python train.py --model="self-supervised image encoder" --translate=0.06 --qk_norm=false --parallel_block=false --moe_every=2 --projector_hidden=512 --residual_init="scaled_by_depth" --weight_decay=0.2
Rows from expert 3 of block 3, named by matrix and row number. Rows with one number belong to one neuron. Each number is 500 + 50 x the weight over its row's rms, rounded and kept within 0 to 999. All counts start at 0. Numbers have three digits each. After the name is the row's rms in percent of the matrix's.
# up: expert up (model.blocks.3.mlp.up, 4x192x192), inputs 48-95
# down: expert down (model.blocks.3.mlp.down, 4x192x192, transposed), outputs 48-95
up.15 101:469490474551534490505481530443492419499526555431516410551526547509499497475505515501572556572435510433556469508529470476508504486479496346462482
down.15 101:527534417538551533539503504570557464497423542560377567559487567459482486450476493597538518547452399477528535408503488437477465558468440571471493
up.16 096:448484512478500512555588392500534517608474541435479426508536624461504524535365494514463505617480459494495490515441615483561484517471446539402492
down.16 091:465439476523637557553524548508543427508471469523426544515500541446486490501494514524544503467510415579509459519484384528510572444547524502472455
up.17 107:375567516563530433509457443529541408515492597457498533486573467485468431496433466462572483518439475495552437521574516520466537510506498530468571
down.17 102:485559403521493537570480534428550557544618533583443465557498515485506535500580535530497538558457540516512499465527446436529412527464425460503477
up.18 105:524519533465514515530599403471584576450519591506480471473579494465530450456493483518505482489486490499496490533469466554554558430471494487514560
down.18 111:441551540473471518566469450502520560504517539480513437492550437539460567559428529488441493533466555592522524547421559529497499460422528387496511
up.19 089:545382501456466432578501498425494528589480552523562403537604477456573477477510388525522485467533470423465557442513501546507560428504441483474451
down.19 083:463533457420511504476630382557525491431439468472501597458447509457465472505451434612548472504482444516484608520504572442528465493537582552608560
up.20 089:477401465552554499413526678533451589479511515500519495469569455573475530538546445454567459468471503536481489497488589549463578550546509531471520
down.20 085:536543487434388521521550460472483531462476575409501528482571495537530506447440481639477503487575393501523592527472459512472482458501572425526562
up.21 096:482373459574523571536496484480492441521518492522430422508498519487419482445531577520547474503508500519538536475437596576526400512544478538499601
down.21 092:580472634395427576553514480513445570552486537515494437552488540579483507497510458457381484539526408519451548474366564567498451451459476486481553
up.22 101:501571506492457463529598503518509555582507573457575532426507481441567488537476499503583434456538512524445498590480554536564465548569588507463457
down.22 093:453495500441571504470476561477566532508447557528562426561489525416515473594525567555470532496503470421529543506407481432482527557525495555567509
up.23 096:516520486556511505490429444498551475477501532512458520546513517560413567445498458513550488526567528518430488477519544553537507531527410444489563
down.23 089:529524419506502546458512459552466519414549511491536522546478462523539526511453499509500571424388444472428488487481508560463565600468494576554524
up.24 088:563501589427495487588529482406460532617461481486625479529518529474493548491493501503417522502491525475457481576389512498558482499496487420432487
down.24 087:479463503512593437491552486546533505497395447509487429453575507481475519516518525580570556429524407520506519512504620478522492457558547473505484
up.25 089:576498491424455493449542490539419462424450462441434451557447486513419500474516438495516374502529542496460554472400490409530389486523497445452530
down.25 089:548524590491546514510599421526586544529512532437518395511486475518537458460522458553469446539508416470526598518486531546501551466492414480533492
up.26 095:495515529524505441466506462537534519478536602444454495462479521417470502444475400474625451562436530446523512486538484517511499456547518498478515
down.26 095:538585395486539493604442534406629515508552522575530457469545468421537543516520530488529457580501441505488492476506450412466470498483507451460458
up.27 109:545495477544537427447500485470478452519513518625453551481479541454411483519484496457554519468625550551478535489536522503517577546479532506601574
down.27 107:466517447498523509407525555479488467420582474510444440546385499486438538476520541375489530487435553579466498503431584573525508590489426489524455
up.28 115:504448528472459523513470478406440505505552528473479395561561469567419483493501611388587508539572476598582510535573525573470482498473533456506467
down.28 110:546480507579559492428460407589598479525490561521416505538516548510557536511459511486453472489450520432516476378527523527517514561488401544430611
up.29 110:493624499521533423507553460509490427520517533495524452526457467502556499524433459476488447570439478480597517552499429491495571554494421513417411
down.29 113:477514556541488454581514520502496487462489540493452462566535433519478565429572458450428442485501458561568522555532535545467505478507579468488376
up.30 106:524466439479505510423523579483578528506516557484422502460536562597557520495427509446587469590518503545569462500540458537488459479476558445491455
down.30 100:589438502581499492463509452571448478561501507500428485507492496565603522524429490492498526442482507486525457471584533522442499517483439533457570
up.31 095:540402491513529476491487423415448428575493444485566367563427447428503509442556490470528428487574529474465521506463534490586436404600453497498592
down.31 092:555440567553481498530605443533514524475413519500535471511493490470542479524452450560490472477554378556508546537618463454536499438416550517541509
up.32 100:494424524532448493446541409340409510474478521408535417469429511521517495484492434481538503471633521518440544550479470458521545480523480514610438
down.32 104:424535490512530512588510467482531477534482546449515527510602477500464432528479482473529425472534429508507490550481545546474520442397565548508506
up.33 104:474353521528488501560407480434467498434550467517605477462607347487566474488615508517453529411479519528462496497527416541449545447487485440538555
down.33 100:533453515424434550534600498538444439536413481602486552461540561586550443466495460506460574510497531519548478454425597477484438433553558485484536
up.34 104:506588404458436448551531500605495460471494514580489603443409510537523484500415499494540404489489542540557519500519437590484580590508438517521578
down.34 116:510414457536530475498538525456418511427503405539561544462476447430616533523505488599357514492521501523494538496417427394548484514513531409510403
up.35 101:469626522484584483413524537566497478538505543513496508414506439521447503453515394469570529473376516463452458536512525512454460524527583541419532
down.35 099:558544477473571434494573531465493557520520567520506445438460521433442442522479444448489527527546334559426529536489469486477521457545470478418590
up.36 100:453613437548564439547512424533556432538529551490425542545529499484463465560487491492511390517561475502531484496592515485569454491614528487484540
down.36 098:514553454570525470601452401482549534389615527487407483508569453533445504503499487457428482520554429565558501483590480550509452512486523499552504
up.37 108:453495463512514428473568508539539448543515507483582524379463514478559455521457513503562438363475520510518443583542513428594499555660561488499446
down.37 114:464512504519452453475472455523559486460516499469520477597471438440433438549484601445540500384431549541479463546488537517601533496529510506444546
up.38 098:396446457460461526513489458398449537525533559496503483487572526555527541483523444462578457429536511529427529546498449543580616470493477522536421
down.38 107:495526569485492511552568537435446500485520478483491574469532468533528466522493451479470458593469487586521542531467570555504523471452529491554545
up.39 091:431499498532541422475480419543545442498507624452518574520517536505485509478447424518534477483509441427524449451597457521496500509501516534535607
down.39 091:555576335460475510578439501412509528511688469562461500519462428453464556474467551481528509586489494558526530444493439451448494533467459522539466
up.40 120:482522425456496376483526476499536513474521579483472485448419522519488515446474419444540523532585534553462521545490460531471557578490533554496407
down.40 127:368438595545479504434491475460447525476466553515527489471507468587522526508568500500455469479524512513453475449544504588541497569526493554468457
up.41 101:518426487575450513426547589440480426472508504561551425444525463422631427474524469495505377480432525522528470509474482501487485546544535543660506
down.41 098:450536447460524549539489471484547421531482537444487519475454526459392416545449537421532448485506440521492540491502530525508552495545497574526501
up.42 100:527568503483461493518505614525528556523536560553542596345536521465518541431548462474489523533576542563499477539455499529554558569528491457472531
down.42 103:578435559489479536388508492573435537551399466483455445622516587484523488491524552543493525494510448444527518512509519458476436514547456508562502
up.43 099:501582515486537485450492486566507478465506629516469427480410451444474501465499495445491471481478499491492555497437455595522490506491550545567447
down.43 100:661495439430489419483521547446500518490506431475541451510563522429488453507555508531490433535549396445431588506530497414506367513556468456437449
up.44 089:546462550514457477446488480543549465508463585529467500493514543529506452483508411525533461544537497468504506424589483540522523498528485509506556
down.44 082:531567397467460454567477492468552461410639538494478494486520473427435551462462464447595463536507446490420518473535431503442462513481447543534527
up.45 109:465555480582492447475530551496460496489531502508511536480390417440554515605398538552481524427490541473534459576431476472494443527518505442440511
down.45 110:460557577498523525497474392535500507580563583553442419455517518490447509340460513437563461541446472461483521433486463569485534569477453528482466
up.46 098:536447547534435510511489514464518509461529564523415539365472532568547466518477451514497485546627488559518520512557427498604525501588512517471526
down.46 097:586414511566477448461601541431600488465532422564521509486454487478592460508581523566545507640535508508487484483555454459521634572505437463502546
up.47 109:463403426503615554546496597410459544537512459573555498634546456585412568503558550526487505529423488502482522519430570493501472525513489485535497
down.47 110:562496517448491498516521529530494477541473445535487491491528499431526551514509568585457520429465450532570502571422508423501379407545535392436594
up.48 097:585450492608495491486482565527522494502518534585457557489575527433480511339536447531488509502505484493514521481485418493478444468563521483506560
down.48 097:537565540466460489474471439589509451462526615459447571568454550528444462475401456542519464542424461445419491450491474557492467557519483523449601
up.49 095:492499473549554484404487533527593541516548495535467523462414483497515450525546448538502516533542539487498571515566541545531454445581491470481594
down.49 096:540503459504466522494528523505538563525483511477509440503470510472521533536533582452419417553509462514477502544489544501442428520522486514484499
up.50 107:506516472563494450463477483414395447566519418499498453404508510537489460460482432519572472513479498484479482561567498537476381440554537500504642
down.50 105:523518424499558446471581531405496480448595441464506518409556493476513544520570492397434500536503437526452460548506418513487529420569511414501515
up.51 104:468541506568442535489511528456421540545524555512546489457491529528442519479487476332501476514631563599446507594464598568480504599533471531550467
down.51 102:551579379535530534470467452523602408552524522463445544568493528424475530483519587451523514544383477490441481445409570525490437543496442469436506
up.52 104:552436563535473582564465418435485481551513534474538452554547503438454424490509488526575475447497468467464473480474446552568459451589466500516631
down.52 104:625441581566429519508574484446501566519450430506501570426527470478580513498503410562467574498584468582443439478580448430502533493394575477471549
up.53 091:438426476469521500488594533448450525527484474570552443487537446504525488451582432478502457466537504480472539501468426560519577503544446500538475
down.53 085:562530481409451502480509481457373518472465521451537579478517519513560486455532406513533444449520437507433549510464522541492487487545595516529499
up.54 088:529459481519464550508602526464436504489538480584543541565465443500459527507642465456516505490469554524529550530513556511519459474519485548508585
down.54 089:550486466469438479464537584446488485558529479551447453406430519415593552558562511481442402504593489474500546524522493429478439432488489489522461
up.55 094:614478506506534393483542578433555502586530528461550437510441439411493573415543413473550454467565538519510467501483569434514495506547430444429462
down.55 102:459427526482469513514463452480545546509518504595518585403559559473554465634536516533413549555502572478502542525522486467469491475480525492462538
up.56 093:551499492428477516543642456528457552568546472561445507552519576519425438499484533513539385450497492487515566485415500539587429473521601444474491
down.56 083:443473596461492474454545367562571528454470556469416489491521560532505543549522410488492429506485402472459577529606557506452527506495461547571612
up.57 096:508488578464510463499601441529465545542482559575468567415502548446511387499411366495511352525486509494480461507523549587497484545557594545588487
down.57 089:522531393533495392522403476444577459444625534547433427457531488395478545526461571463536447547570419536468507437545428466482513547486432496546533
up.58 111:693505499531518452454534480514577450561553438484508428538483472445433427534529461477370499517498494545544535462570549499500475502497490456565584
down.58 124:431582492474590575491490454512482500470510540462452437543490465510415459501431514428521455473537519571551571489506527526548571483455524522538511
up.59 096:536507548590578478584486416431520444608498537526584459485442494447454462525361553512531494369470481470456470508512485473577539462614484459496563
down.59 093:494511516564485516484447523416513516390487467566464581438505467464486451529452476488468510500611509586540529507588398421505475470482587587495472
up.60 095:516462494487530479405570593591418507563545486515525498463464512476497494489524488506508491469548580481533513561536615481566419497564470473530518
down.60 097:469496481409435523599530543464461522525553451599502480502529504501547530520581573452423491382498567499488484550425505580487486498483469466570564
up.61 099:509486458488464493459486508498516474534599614530499501483528469542531497490554453447530467584532530473500420502562497533402487552487467551592494
down.61 111:535467564481509605503443529548475579581503494449542468493486556441635364521556509584428515451437571421451420487471486486496473543469468531500489
up.62 122:557562553456441474451528478528442535447506526423521450478471476434526476424515416492556458433563594512453431489535583495454432590596453511450497
down.62 130:428435525487510556587457410498519462568486499524470564501561561558481483627504583505421535504423551461482476547475461507441508443440451551414536
up.63 095:518508509513521483462476519501520486515551559444546493445575427491478481441443421518604524489438491440549500445514517527532453455536563460487510
down.63 101:551566377512501502540564548429508538462575529526554525423505499469506500511472443451446552573544445522479516466517403471458445480486468506475412
up.64 083:438482508547537523414456539536483480483484564501506572534555499557523511464612430484523469494434508470499470481547505504471433475527468489439588
down.64 080:605531547489472487517563499477501508496518546523485458539459466459486496434479515571508478586492430447454530491492491455478463522480427458474579
up.65 097:592450535446455579496542513553434551529541552519519409502541491496491563448611541456467529449540566524469468534427482518540460553522444522556534
down.65 101:591478537497489526519475558471512559551546489516484463527504494517589546538622549533489489546480558529512471481428559463509460463491413392479536
up.66 101:470532373498491450490575526530511421591520534510420509543446543462474557475447534528554485546535495531584511561463461420563449499535559486461412
down.66 100:471466544483524543610442466556482462596500508495485448507525501524556467486531434510417464462546443479564508498567514516474497416537477508487442
up.67 098:395431468527482462497519527463447439505485554502504461521454506558548487459433487500618463438484533462470450490459473533464511587574516566498454
down.67 093:511542504461472451580438449391431492442454505488473536474494460523420519505448487510512387484564388524502541497489474533511501504463509436491521
up.68 106:509579405555538469595505550519553487504528520540423502492450437568549522442517494522487483565482570515566570473448507567511619483499479453536538
down.68 112:549521471439499530501598597542469444555499427580479550353480541464493419609506429470504569577537503421480471571572437391426424428528512527494460
up.69 085:541450519432572490558494523489536549580496441526560534511532593544558441565553445543506445437563541507535556485467545557635402476592543441473423
down.69 081:485520451515451463498527499517588489403547558499460460513491457464473598485459497489538427452545377513500523538555487494489498473507515526556456
up.70 098:441423484546478503505441497413449572502526500523542404499554491504457552508536612481533562502590473513610476554542432430515484477509551444519483
down.70 097:493485518550564471472484433530583468539477510504476479479528568463563541481504584549514524476444452507504432438511579479533455562546470491407518
up.71 106:456473518564543523394470514462494549464481421426495515539500481605488512527600426491502478468445507473461512509540634504499450418501496418553506
down.71 110:452500510444489530462498554486461448533515510528543380499544467403500510576572550516465547482449516465568528575443520421528451395556534445545439
up.72 087:466498554457590434588549404457478458518465520487540532534523551500580438549453419546460464514486421420441482480473504551553457507551555486405460
down.72 084:511497467634460407524488458510555462385566525475424545459531440541470516464484466566531471428587386604524561484612486495518493490501505528579467
up.73 095:508534454544438498465485550410468515543498528433542454499472542472547548450478413484607498564552506514507522441497516458478429578499490558511516
down.73 091:468522507450674590544518484557553499535476566489488441548479563491446508510487537506502492461465452485528581518434534555555556492512513482403459
up.74 108:487539522507443501539493470444386471515575487471514487522539465554521517564581508439493467507484500476471437603571444425488428410612569389431486
down.74 121:552477531428434536561468518543437554539553586513510472570572510473414408516550431453578548503439513486428524555503485545507514462485501481524535
up.75 097:561585489534462441437569507568546564497526522388386495526448502480532550461391506469556445614564543507561465440485514521581522552465451508491445
down.75 090:545436467478558566468538570532513579519542470540518508420546510558537509592564439534469454504545433464499523494561489580503505479456460528530516
up.76 091:516514412573536482418507527489533468464515527533514565528502541435490503411523481541583528516495501427502527495509430475465470520498528542526574
down.76 083:512552449483458507514425522555548546511596605509567510573509476494512524461495578464506484493407455523419440450460533541500493614493419439444408
up.77 092:552515490575440480520433524444491533486536490499463469511571429563485534436542504481533545475505539544527468469550389476483476560479457397474474
down.77 084:536465517449592545419560446500559476509450475481488428412489609358554410531490471519522514556422432492467532391477607468565520597501447537489553
up.78 105:543448455518493505445608508396485571473524502459471497469433454484563503443448502454566487521493578517473429526375518603493583595462462534585486
down.78 111:530577568400521576508552533604424523518558489441493530470541479590457453559514499419543454482492481454574501618572491579493414391497537522496510
up.79 106:467570413598465448460503442501507410530459594479540521476507520480483481509414541513524474468452484493501463478601508447523541537556456465592582
down.79 104:468529359571530486604491489387556441477632472528469543441501442423489510481453523506481533571560467555532529425534390420468509533464444539475455
up.80 096:448447474471575459452437553558472439496544545466448470500516428460568463469523593475603498490430533469518518430462505519473601492496497552544565
down.80 094:554501488391506556456638602432469544456456488574536529522538514495427459498570478532506547540443428488460619577465557469481423523498519459500460
up.81 118:550522513539489440459493394498483511456528487483484409498514393366448493451431518450556492474513573503496459519496541542538534519456425554563523
down.81 129:492591496447519489506552542538598543456531510495569628472499440578539539596512510529408478484516459467451523538556422499480454473515611519557486
up.82 110:460513479496568484480511540491544421546524507448513496520435452448471517536409631410571535387437494597507463558488563521499507521495513462414468
down.82 109:487530470549460487459417496560587494388561609545406510576514489509450517495505519479407480470520515467545548424607431524554468457560532574542507
up.83 124:467463523502480461558465480476457424574518476505568441492459405509509508517490549483502464483487532526450468605518518440573514444689496467403451
down.83 137:466514548433413521513515484528425524519527585553513468575506521489446394597507451477460553475486519440442553549562443489494496418448523567550541
up.84 096:540515491470508451483441511513536504467529557477483433522432386412529504476538495435533523460515519510484534461459475646528506524481517517511489
down.84 094:558528428425532424484550569491537551449499471516606538483518472516530496514524477557492443482501449391473570612506477456446393488535521502508418
up.85 093:370447442553472504485494504490417517461483555507429512474468538563482509465517448508552534431542546531467497492461473500597499481525514512598505
down.85 086:515540545405520495574526553440485433517441508521501506412523366603453464536435504438519408500580406537571488537453534555475627453468508493557568
up.86 099:514384463573423457562541461452392470615485469493551489448483500427487481494367459524538558446489469560491478504445583449517531447478512464490613
down.86 096:447553455482605544488480497438549450514463494527412531502509544510404511473471524466586522560551489498574613523561456470505523415506566552509414
up.87 089:522522529485519534508553452530534499602501552472470419516570538579434479453461532432595332476418476574466498475554624597557478469515467495481490
down.87 084:505492511588431489497419402529454518531576553458491463521485495550459488505439482435555483472474459453454460450540547568496584635488450552589582
up.88 103:587435509444518534518580618493536494554499480476493471498564460517400554357565521460586476479549532543628502499437548431531393521536554480524429
down.88 102:516518457387524513527601565483535494565478459448494408461445565526666488498513485576562443506433503372496526540412559523468471514507477447476447
up.89 108:507480479504513485540580360422523591540500547464460478503525496435501575486417461423559471476483501541434506565454494552589560426476488507485493
down.89 109:477580571430533567552497445537587575561476589517498464523550543554497528516480477513463426560417427478503519490484563614525514459441538513497466
up.90 099:535493561532485468536503531480487508444556501528555464432507375440495456362546503449539556428494635555511486520515500562484507556536447499587569
down.90 099:522484521485517591587543487527499495533478539539474569436556523597546507541537545416420476514513526534538523578567460588384522435543520484471460
up.91 098:603544486491486374430520559565411491491515482466479447457444421382458455425449474475513501490544503491517593483499515516497435448498518514510417
down.91 092:410537471458541481454549478510597579497530498510585542446540436528553469572495459559451456520436495376435506577475456509482479474466509594558474
up.92 094:538474498490562496493511511581551535505558591602431524450535486352444473440588495452473513445559565528470576552436553515439620506487524495565464
down.92 096:484493483447480537422539495492456529495516529439568517563489551582595498426523459568506553544442493502484525431428489578497461573441538514592439
up.93 094:504540532489469444509525460529538554452529580489549538533529401553531414527496451453532452357598537551492456535550471488544509490565570433487494
down.93 096:470463534517475550458346483502474532570505580483545434541522462427516429532491544467507495531442625486431467442404493604537508577466457512488524
up.94 105:498400409489569535481497601436450526456478652514485535567439444536496434437481492541602504460521550446461525457394469624453554525499498561542545
down.94 115:508605530385532566517547459572492534453542500443467482463478537562409515564428545430479580488471483541543538615425605544499485468446545467433587
up.95 090:582540509456521494406615507566438528531470487487443513529465564481519412502543402525471424430534506456576578522514474490622335426632588528412460
down.95 087:529516532484472410557450447538607550454512556457519453546543494479524554542533520559486446501542292444464502527551513497492531496498507510560517
up.96 088:597448493475445566453532602521571522490535459551555609528472486440480484497510462494581452465567546511543528502445512583633475486537559495522524
down.96 082:489561448504405456473446522488488523509535561411541440529400430421442502529491522415472419406491468482500594545512441476433448447563579564425399
up.97 104:479541423555478504413493493500590427523508564493545508414425493522499507514436481491534447456449516479498440457571478485515600533554477516642532
down.97 103:514533352542480469522523534399515426472601476510522517479458498387544471494468557477523572533559478517478473467556401441451508520477465519484448
up.98 086:482389525576581427575499543503434543544477487530594524492490514536468476446527464544492491416587533519525461506459487495570460495569567454531443
down.98 081:537515416512408428479475524550570513462521521526483552498558463511468518473511544584519468459617390550574566463593551473469497478535526534565541
up.99 103:566458482485434506615526411575537544593527510437494494424525522500483677272484480466447544497585499494564540506475482458484496489423452531543425
down.99 105:511413553527505510483587564453440521483486402532562502457532480489624456555546426610463565469550455520503486547504406459490479429458604383446490
up.100 096:430461492498535385538448443556497502498484556516516524583607531562510465471453422542564533454506457419523505501513560569479453448482521411400587
down.100 095:473639417555491455487504505527442540389612551493440534485484397498429524451480463449599474546432474526504517496552442521520474572528498543566495
up.101 105:455458578537522505548494456382442544437536551615552511550571403405428497492475532443545488425550522515596534527472466581517547525518559472555491
down.101 097:536538553565513519510442436565620541403499568490520533512554431533489609492434523467378516554516497510544490351460515562511465553497477496463540
up.102 095:490534486504523446468504489534524551468487535468549436506565433384539530536558539480541516572587535481496509518585495576515451510520467527500548
down.102 092:509549479366530481515500543540608540547516526496520512507466517506451536522519498563518513557407453364433517590456522452350453469537477521498473
up.103 088:512419503451469683443512579484433509584509468513478402543506498404525422494602597518449535483515518506522585484505524548466505520507388558500504
down.103 086:528467479319476533505604493523462451535448438524451448494522579544527534496551496508523475520423411531455506530428628513440458451526481489587562
up.104 094:493515401553572480512511497488489441498526559594484465481437489411411513512442511487582509564670573526430506493499509560517597570503412538521531
down.104 092:449542452438530502509499551527492562476562379493546514491527496469525561487455536500426509459449515513510495472412469517441471478459565376501450
up.105 103:460538527482537508438523430599533494494476548518530585551485530492482418531462373487561451479443478467478456464512534593555465563599548570516535
down.105 097:470578376529474425548401535379567470515650498497477383492517413448481543479471568424523390524524504551502505467532407464445517532486420436531465
up.106 093:469524487475514521551442404469596510556513571500516437591599513535433534493472559483544406452521520526479499440500540596583541601472465504471520
down.106 087:520543523422515507607495377567506498460516577534416493490505579568475551511394443469415444539449438501502518522450593594504517489493513486503531
up.107 108:507500506474455487453566527391409529505532521421590463473478424470553454568436449514532552489521593479461479634463451525481525455473560485532557
down.107 108:473575565453548534494475464578557564483576593463385506456538554531417480425493483414546485507480512483548497466551469560412482542497439589558502
up.108 101:466368433521510498520501562384380485456487529477557446502431465526513450455498509530591471440526560443436524512377507580490599531513488524558500
down.108 108:483588575412480537553583463493414514458476466449457568462549538519458489534447467480507442481558471523602577592479544515515419431454579487466549
up.109 091:570555463573535474551487523506567531565526575661443531526510513515474500433509473423511422510565538567611522522551544538475460498522533460544551
down.109 087:528471494504539536519550513503508461459490466518414485510553502551470503532502529474509533509461500511529473462472540548484490516490464472429491
up.110 088:541426453560491448421450584406564466452508496429509493467546479457567518431476391523603506542540455549571481424540479545532436475448465452550619
down.110 088:436573456432555531511479504555481449491522489500438517545472554506514333494483549436493464475416470492583518494549496510492458525492586513408474
up.111 103:621480496471387508534535537579453464601535544510561504508483403506508462444470492480509463374514527526550464482437527438504469586505535483538521
down.111 102:494501581483461606481350493538452503549469506396486444614565516490480409560477544430466504457476524541499462461547525511535498531433440548379500
up.112 108:432553490497545442446508576525505436374483464519495496574423464561554407615503498490512360563419478505463471578543560570513552594585525477463500
down.112 119:477440522541486462487506495460405498478479419533511470534501465477561510507516546574425558453566462511567492515462374428472436403447555366529435
up.113 101:533547473486433500437559557498463505433551533468414485502473462497518632517544547509570435568394564570523548530504553474555411571546522472476523
down.113 106:548545501514456481543576503462443488580516516561432458466437505494505505449447462373547398448515484563570588526509556534482580540484441528527517
up.114 096:562522527580442517481471479564473460514535516495395518536509509546466465474502422495465502402442525597530561442569586517575464488546497457427577
down.114 094:505516548384529508436516535584442438477488531415501476561459526544530517517494427509440509513429398445480554562483474562433485488503473562466510
up.115 084:500456509500480500503500472551521478566452628500488489552550499551478482442492482484572390552451497462539496456514523569482463519553512533521593
down.115 077:496583379474465495561451464470531489442615529465457472486452462482423524448410475449600463513503458487450536502509486507485561549485437552547538
up.116 103:614532479464405450616504454527479509498470508580579529433494508439541461495417508471516425530527471465537565517540438528522562492503444483539621
down.116 103:505403542549564493494576469467511521423398432517538547417480472486591469536418488570494469451512484654509531442491462438565583564552452446472479
up.117 104:532510493515446486388527507497457499467507456428520421410501428363554434551409477513535532557563583465455463514499499495460479529472497486496514
down.117 100:433566524514575544425511467479531506506513549481486488522468486479454404479557456413562478537446463485417531393589444556440479515460468580578513
up.118 119:536566507446583482476633554460589486553530471547556529452465540432591432522517568489489448426501536568449497619494492485547488534626551473472471
down.118 124:508442498438546500390570573528565558443493555528521519551509538503480477519557546478500562479446574535489503563474525551511565557515523606572537
up.119 096:530530431510404435543466508471517552500498596507507535524507455485568571504490506466466494436558458548483411492453444428508419588558510433456441
down.119 091:490421502521547557454406426520523501584452523509530428529537522484508455530541478531565460491542412448458551404517563570579474497510478569485553
up.120 095:381594433473539426552554424537494426494527564524441583538517543464445430502487488438520484516535507523499520558569505532486507548503557513539470
down.120 090:494459473549457421522503549486473487449580500567419529475498412568551489518522502578464547519518527579542468440546454465533520554457494443506493
up.121 098:486518488494543383420493499562470531518511534446416414451475460556540538450535438479456473545521525446521556486470520514474472446540552500490371
down.121 101:414484463430492469511509514431529543463514489502535461384586512439570479541577483510405483489598449448511504551512494499548515508457569630502406
up.122 092:485477485515503400504442493426564433457496457522545425419547436470634504505501522493466445558480524563480480483618471458478528471577499467551508
down.122 083:539404504491500492521553435553412427510469506480454569555457513512410396489482487604535621536538480509498551475458492430521484504496491545487584
up.123 099:551470523475410544566580484534541531543565540455499457441556490494513458521544506440501514440582498501509433525492415539506508542454534494587516
down.123 099:446475576554485499501387447461439474564454481484461541535450454516463516415530486512480547551489490548460448358432428523404470558419472421493466
up.124 100:510432467538516480528503507404487511551540457515519381478488496568414579493522621495530560500506534475592477567469515393485438441559525420576428
down.124 099:514536512549493473508471449523493486548577415520452393462464531442614500435591473515552445557456489450507487453497562475508445597565413432479485
up.125 107:429567504561571535476443462542603389567557531547445511489595505616464508475475567475516420540418474526549451498527614544529439516569416523473556
down.125 105:587473546606468544565467424531402533494596522480496513588446497539478468504473392579476550515513450518488520443491435470555534551486531450502530
up.126 101:555504491571509483617559480403457429606531576575489474596426486540474547448493543511520497537419522582572477528436479468570517534493377463487524
down.126 103:505497472424523514520498569497515492491484456479421532470525526455519548468556513491359527492501459520565509510465485492472425469476615518456375
up.127 104:530471506482487465457508469471548425445483483487464415462533459524562434479558513534568523572478554514514538462529460539518545523502423504527563
down.127 098:502400460433510532439635507551398514459465417482506531579488539450556387533465501512519542398443530484486516494489535472491518524473502534561536
up.128 099:593505533531466479457568444574414499501535517484503385500506507400556466460495481486574484445549569488472535453519544547588490579517429525549517
down.128 097:531407521485474546519473516464579509510486509535515566416512451499603511629547525477388518366592507506500443500558451451456485440465495520553506
up.129 097:474474487556502493461463526503529419498496535524484571503458501535498488495595425519446441550496522486478485495580468517522368493594529498526565
down.129 086:591571525478439470540480477565543476431520578527421541586468561504426523504459508570476498578476409491477503480489496425525478535522445445408600
up.130 101:488406475477515541492458551487513429577542601505496415502557472505567501462604542428493500522418491447502443516518540570406530470461394548530499
down.130 099:636462587466528590479535552480489467471393493532546546541532532460575407515515474620492512559436474521441501441501573466598442549554467434522514
up.131 100:541440620444435439492512486423485508475500481476501538431522555506582487519533449557578478561503519463492495482464457487589421499617525466483508
down.131 099:593561469591442429518606530428548459454619500585495537433546481469492551464553456485544520622564463538516478549609497478502539511489472485474522
up.132 104:432489520526465507444512546532437400556542557542401497510495517599484454398579475455542496479419527481547496492603472563409425418504523554554527
down.132 113:530506523458442549493464516517448558554440496442537546570429538508508508582480464581455399482482471404416501480371575552535412547516446491464523
up.133 112:487475459566460482508512542447427460527579491479494464572442426464488553474447606380574544436456524637517479577538597499528536468458457416472541
down.133 111:477482479562530454490449503520571423451563561580375547485578505518468490492512521471504523542502460486571509397680451472508462490486509535542506
up.134 086:535492490470478611486488418575426467589537490462448493537556502523490494439556514515474503437413478494513583421490530524536446410527440495421653
down.134 084:578406519422456509502619446435494527532445493570468467475426520546557539516542417578511466509462417511397458471450539589467498531520457544573615
up.135 095:582487514555479577530458515513444502581526545564505486552487553514414468540565589491561519344522498507585553533488522513561460509550481453492611
down.135 089:555506599494439581502498523484587554543525473476508496469484497446515468489472450489437454491493493594466464417553555504542466496422492518487594
up.136 087:439437481460532400519436498528530515582506555446505473423488468537500459485457473431511515376556539459518477509518524575495539476500493479409451
down.136 081:479605437493481448472546482511493565404546570491499501489496518445494502468474426583558528492501404492526560503542410449520553511506596514555479
up.137 091:474539461497492516469576451491476490510452550505446475541324521638520470471483480517483471469449476484474543486507436529453473546559562548553530
down.137 080:504503449439564447574456491454528449444461513553475500495461507445458462485490486536501561506553357445453500510451434488423514492482478516400506
up.138 099:450449504536539452562560511462380453583501476477615533512524493484430499517428508543483575487404471486481507512483574424543549427497534432509530
down.138 094:469535443543498475505475490514556481479470452540458618502531514457404561451473573571610519467552476529638567508513509430522516477575520495490456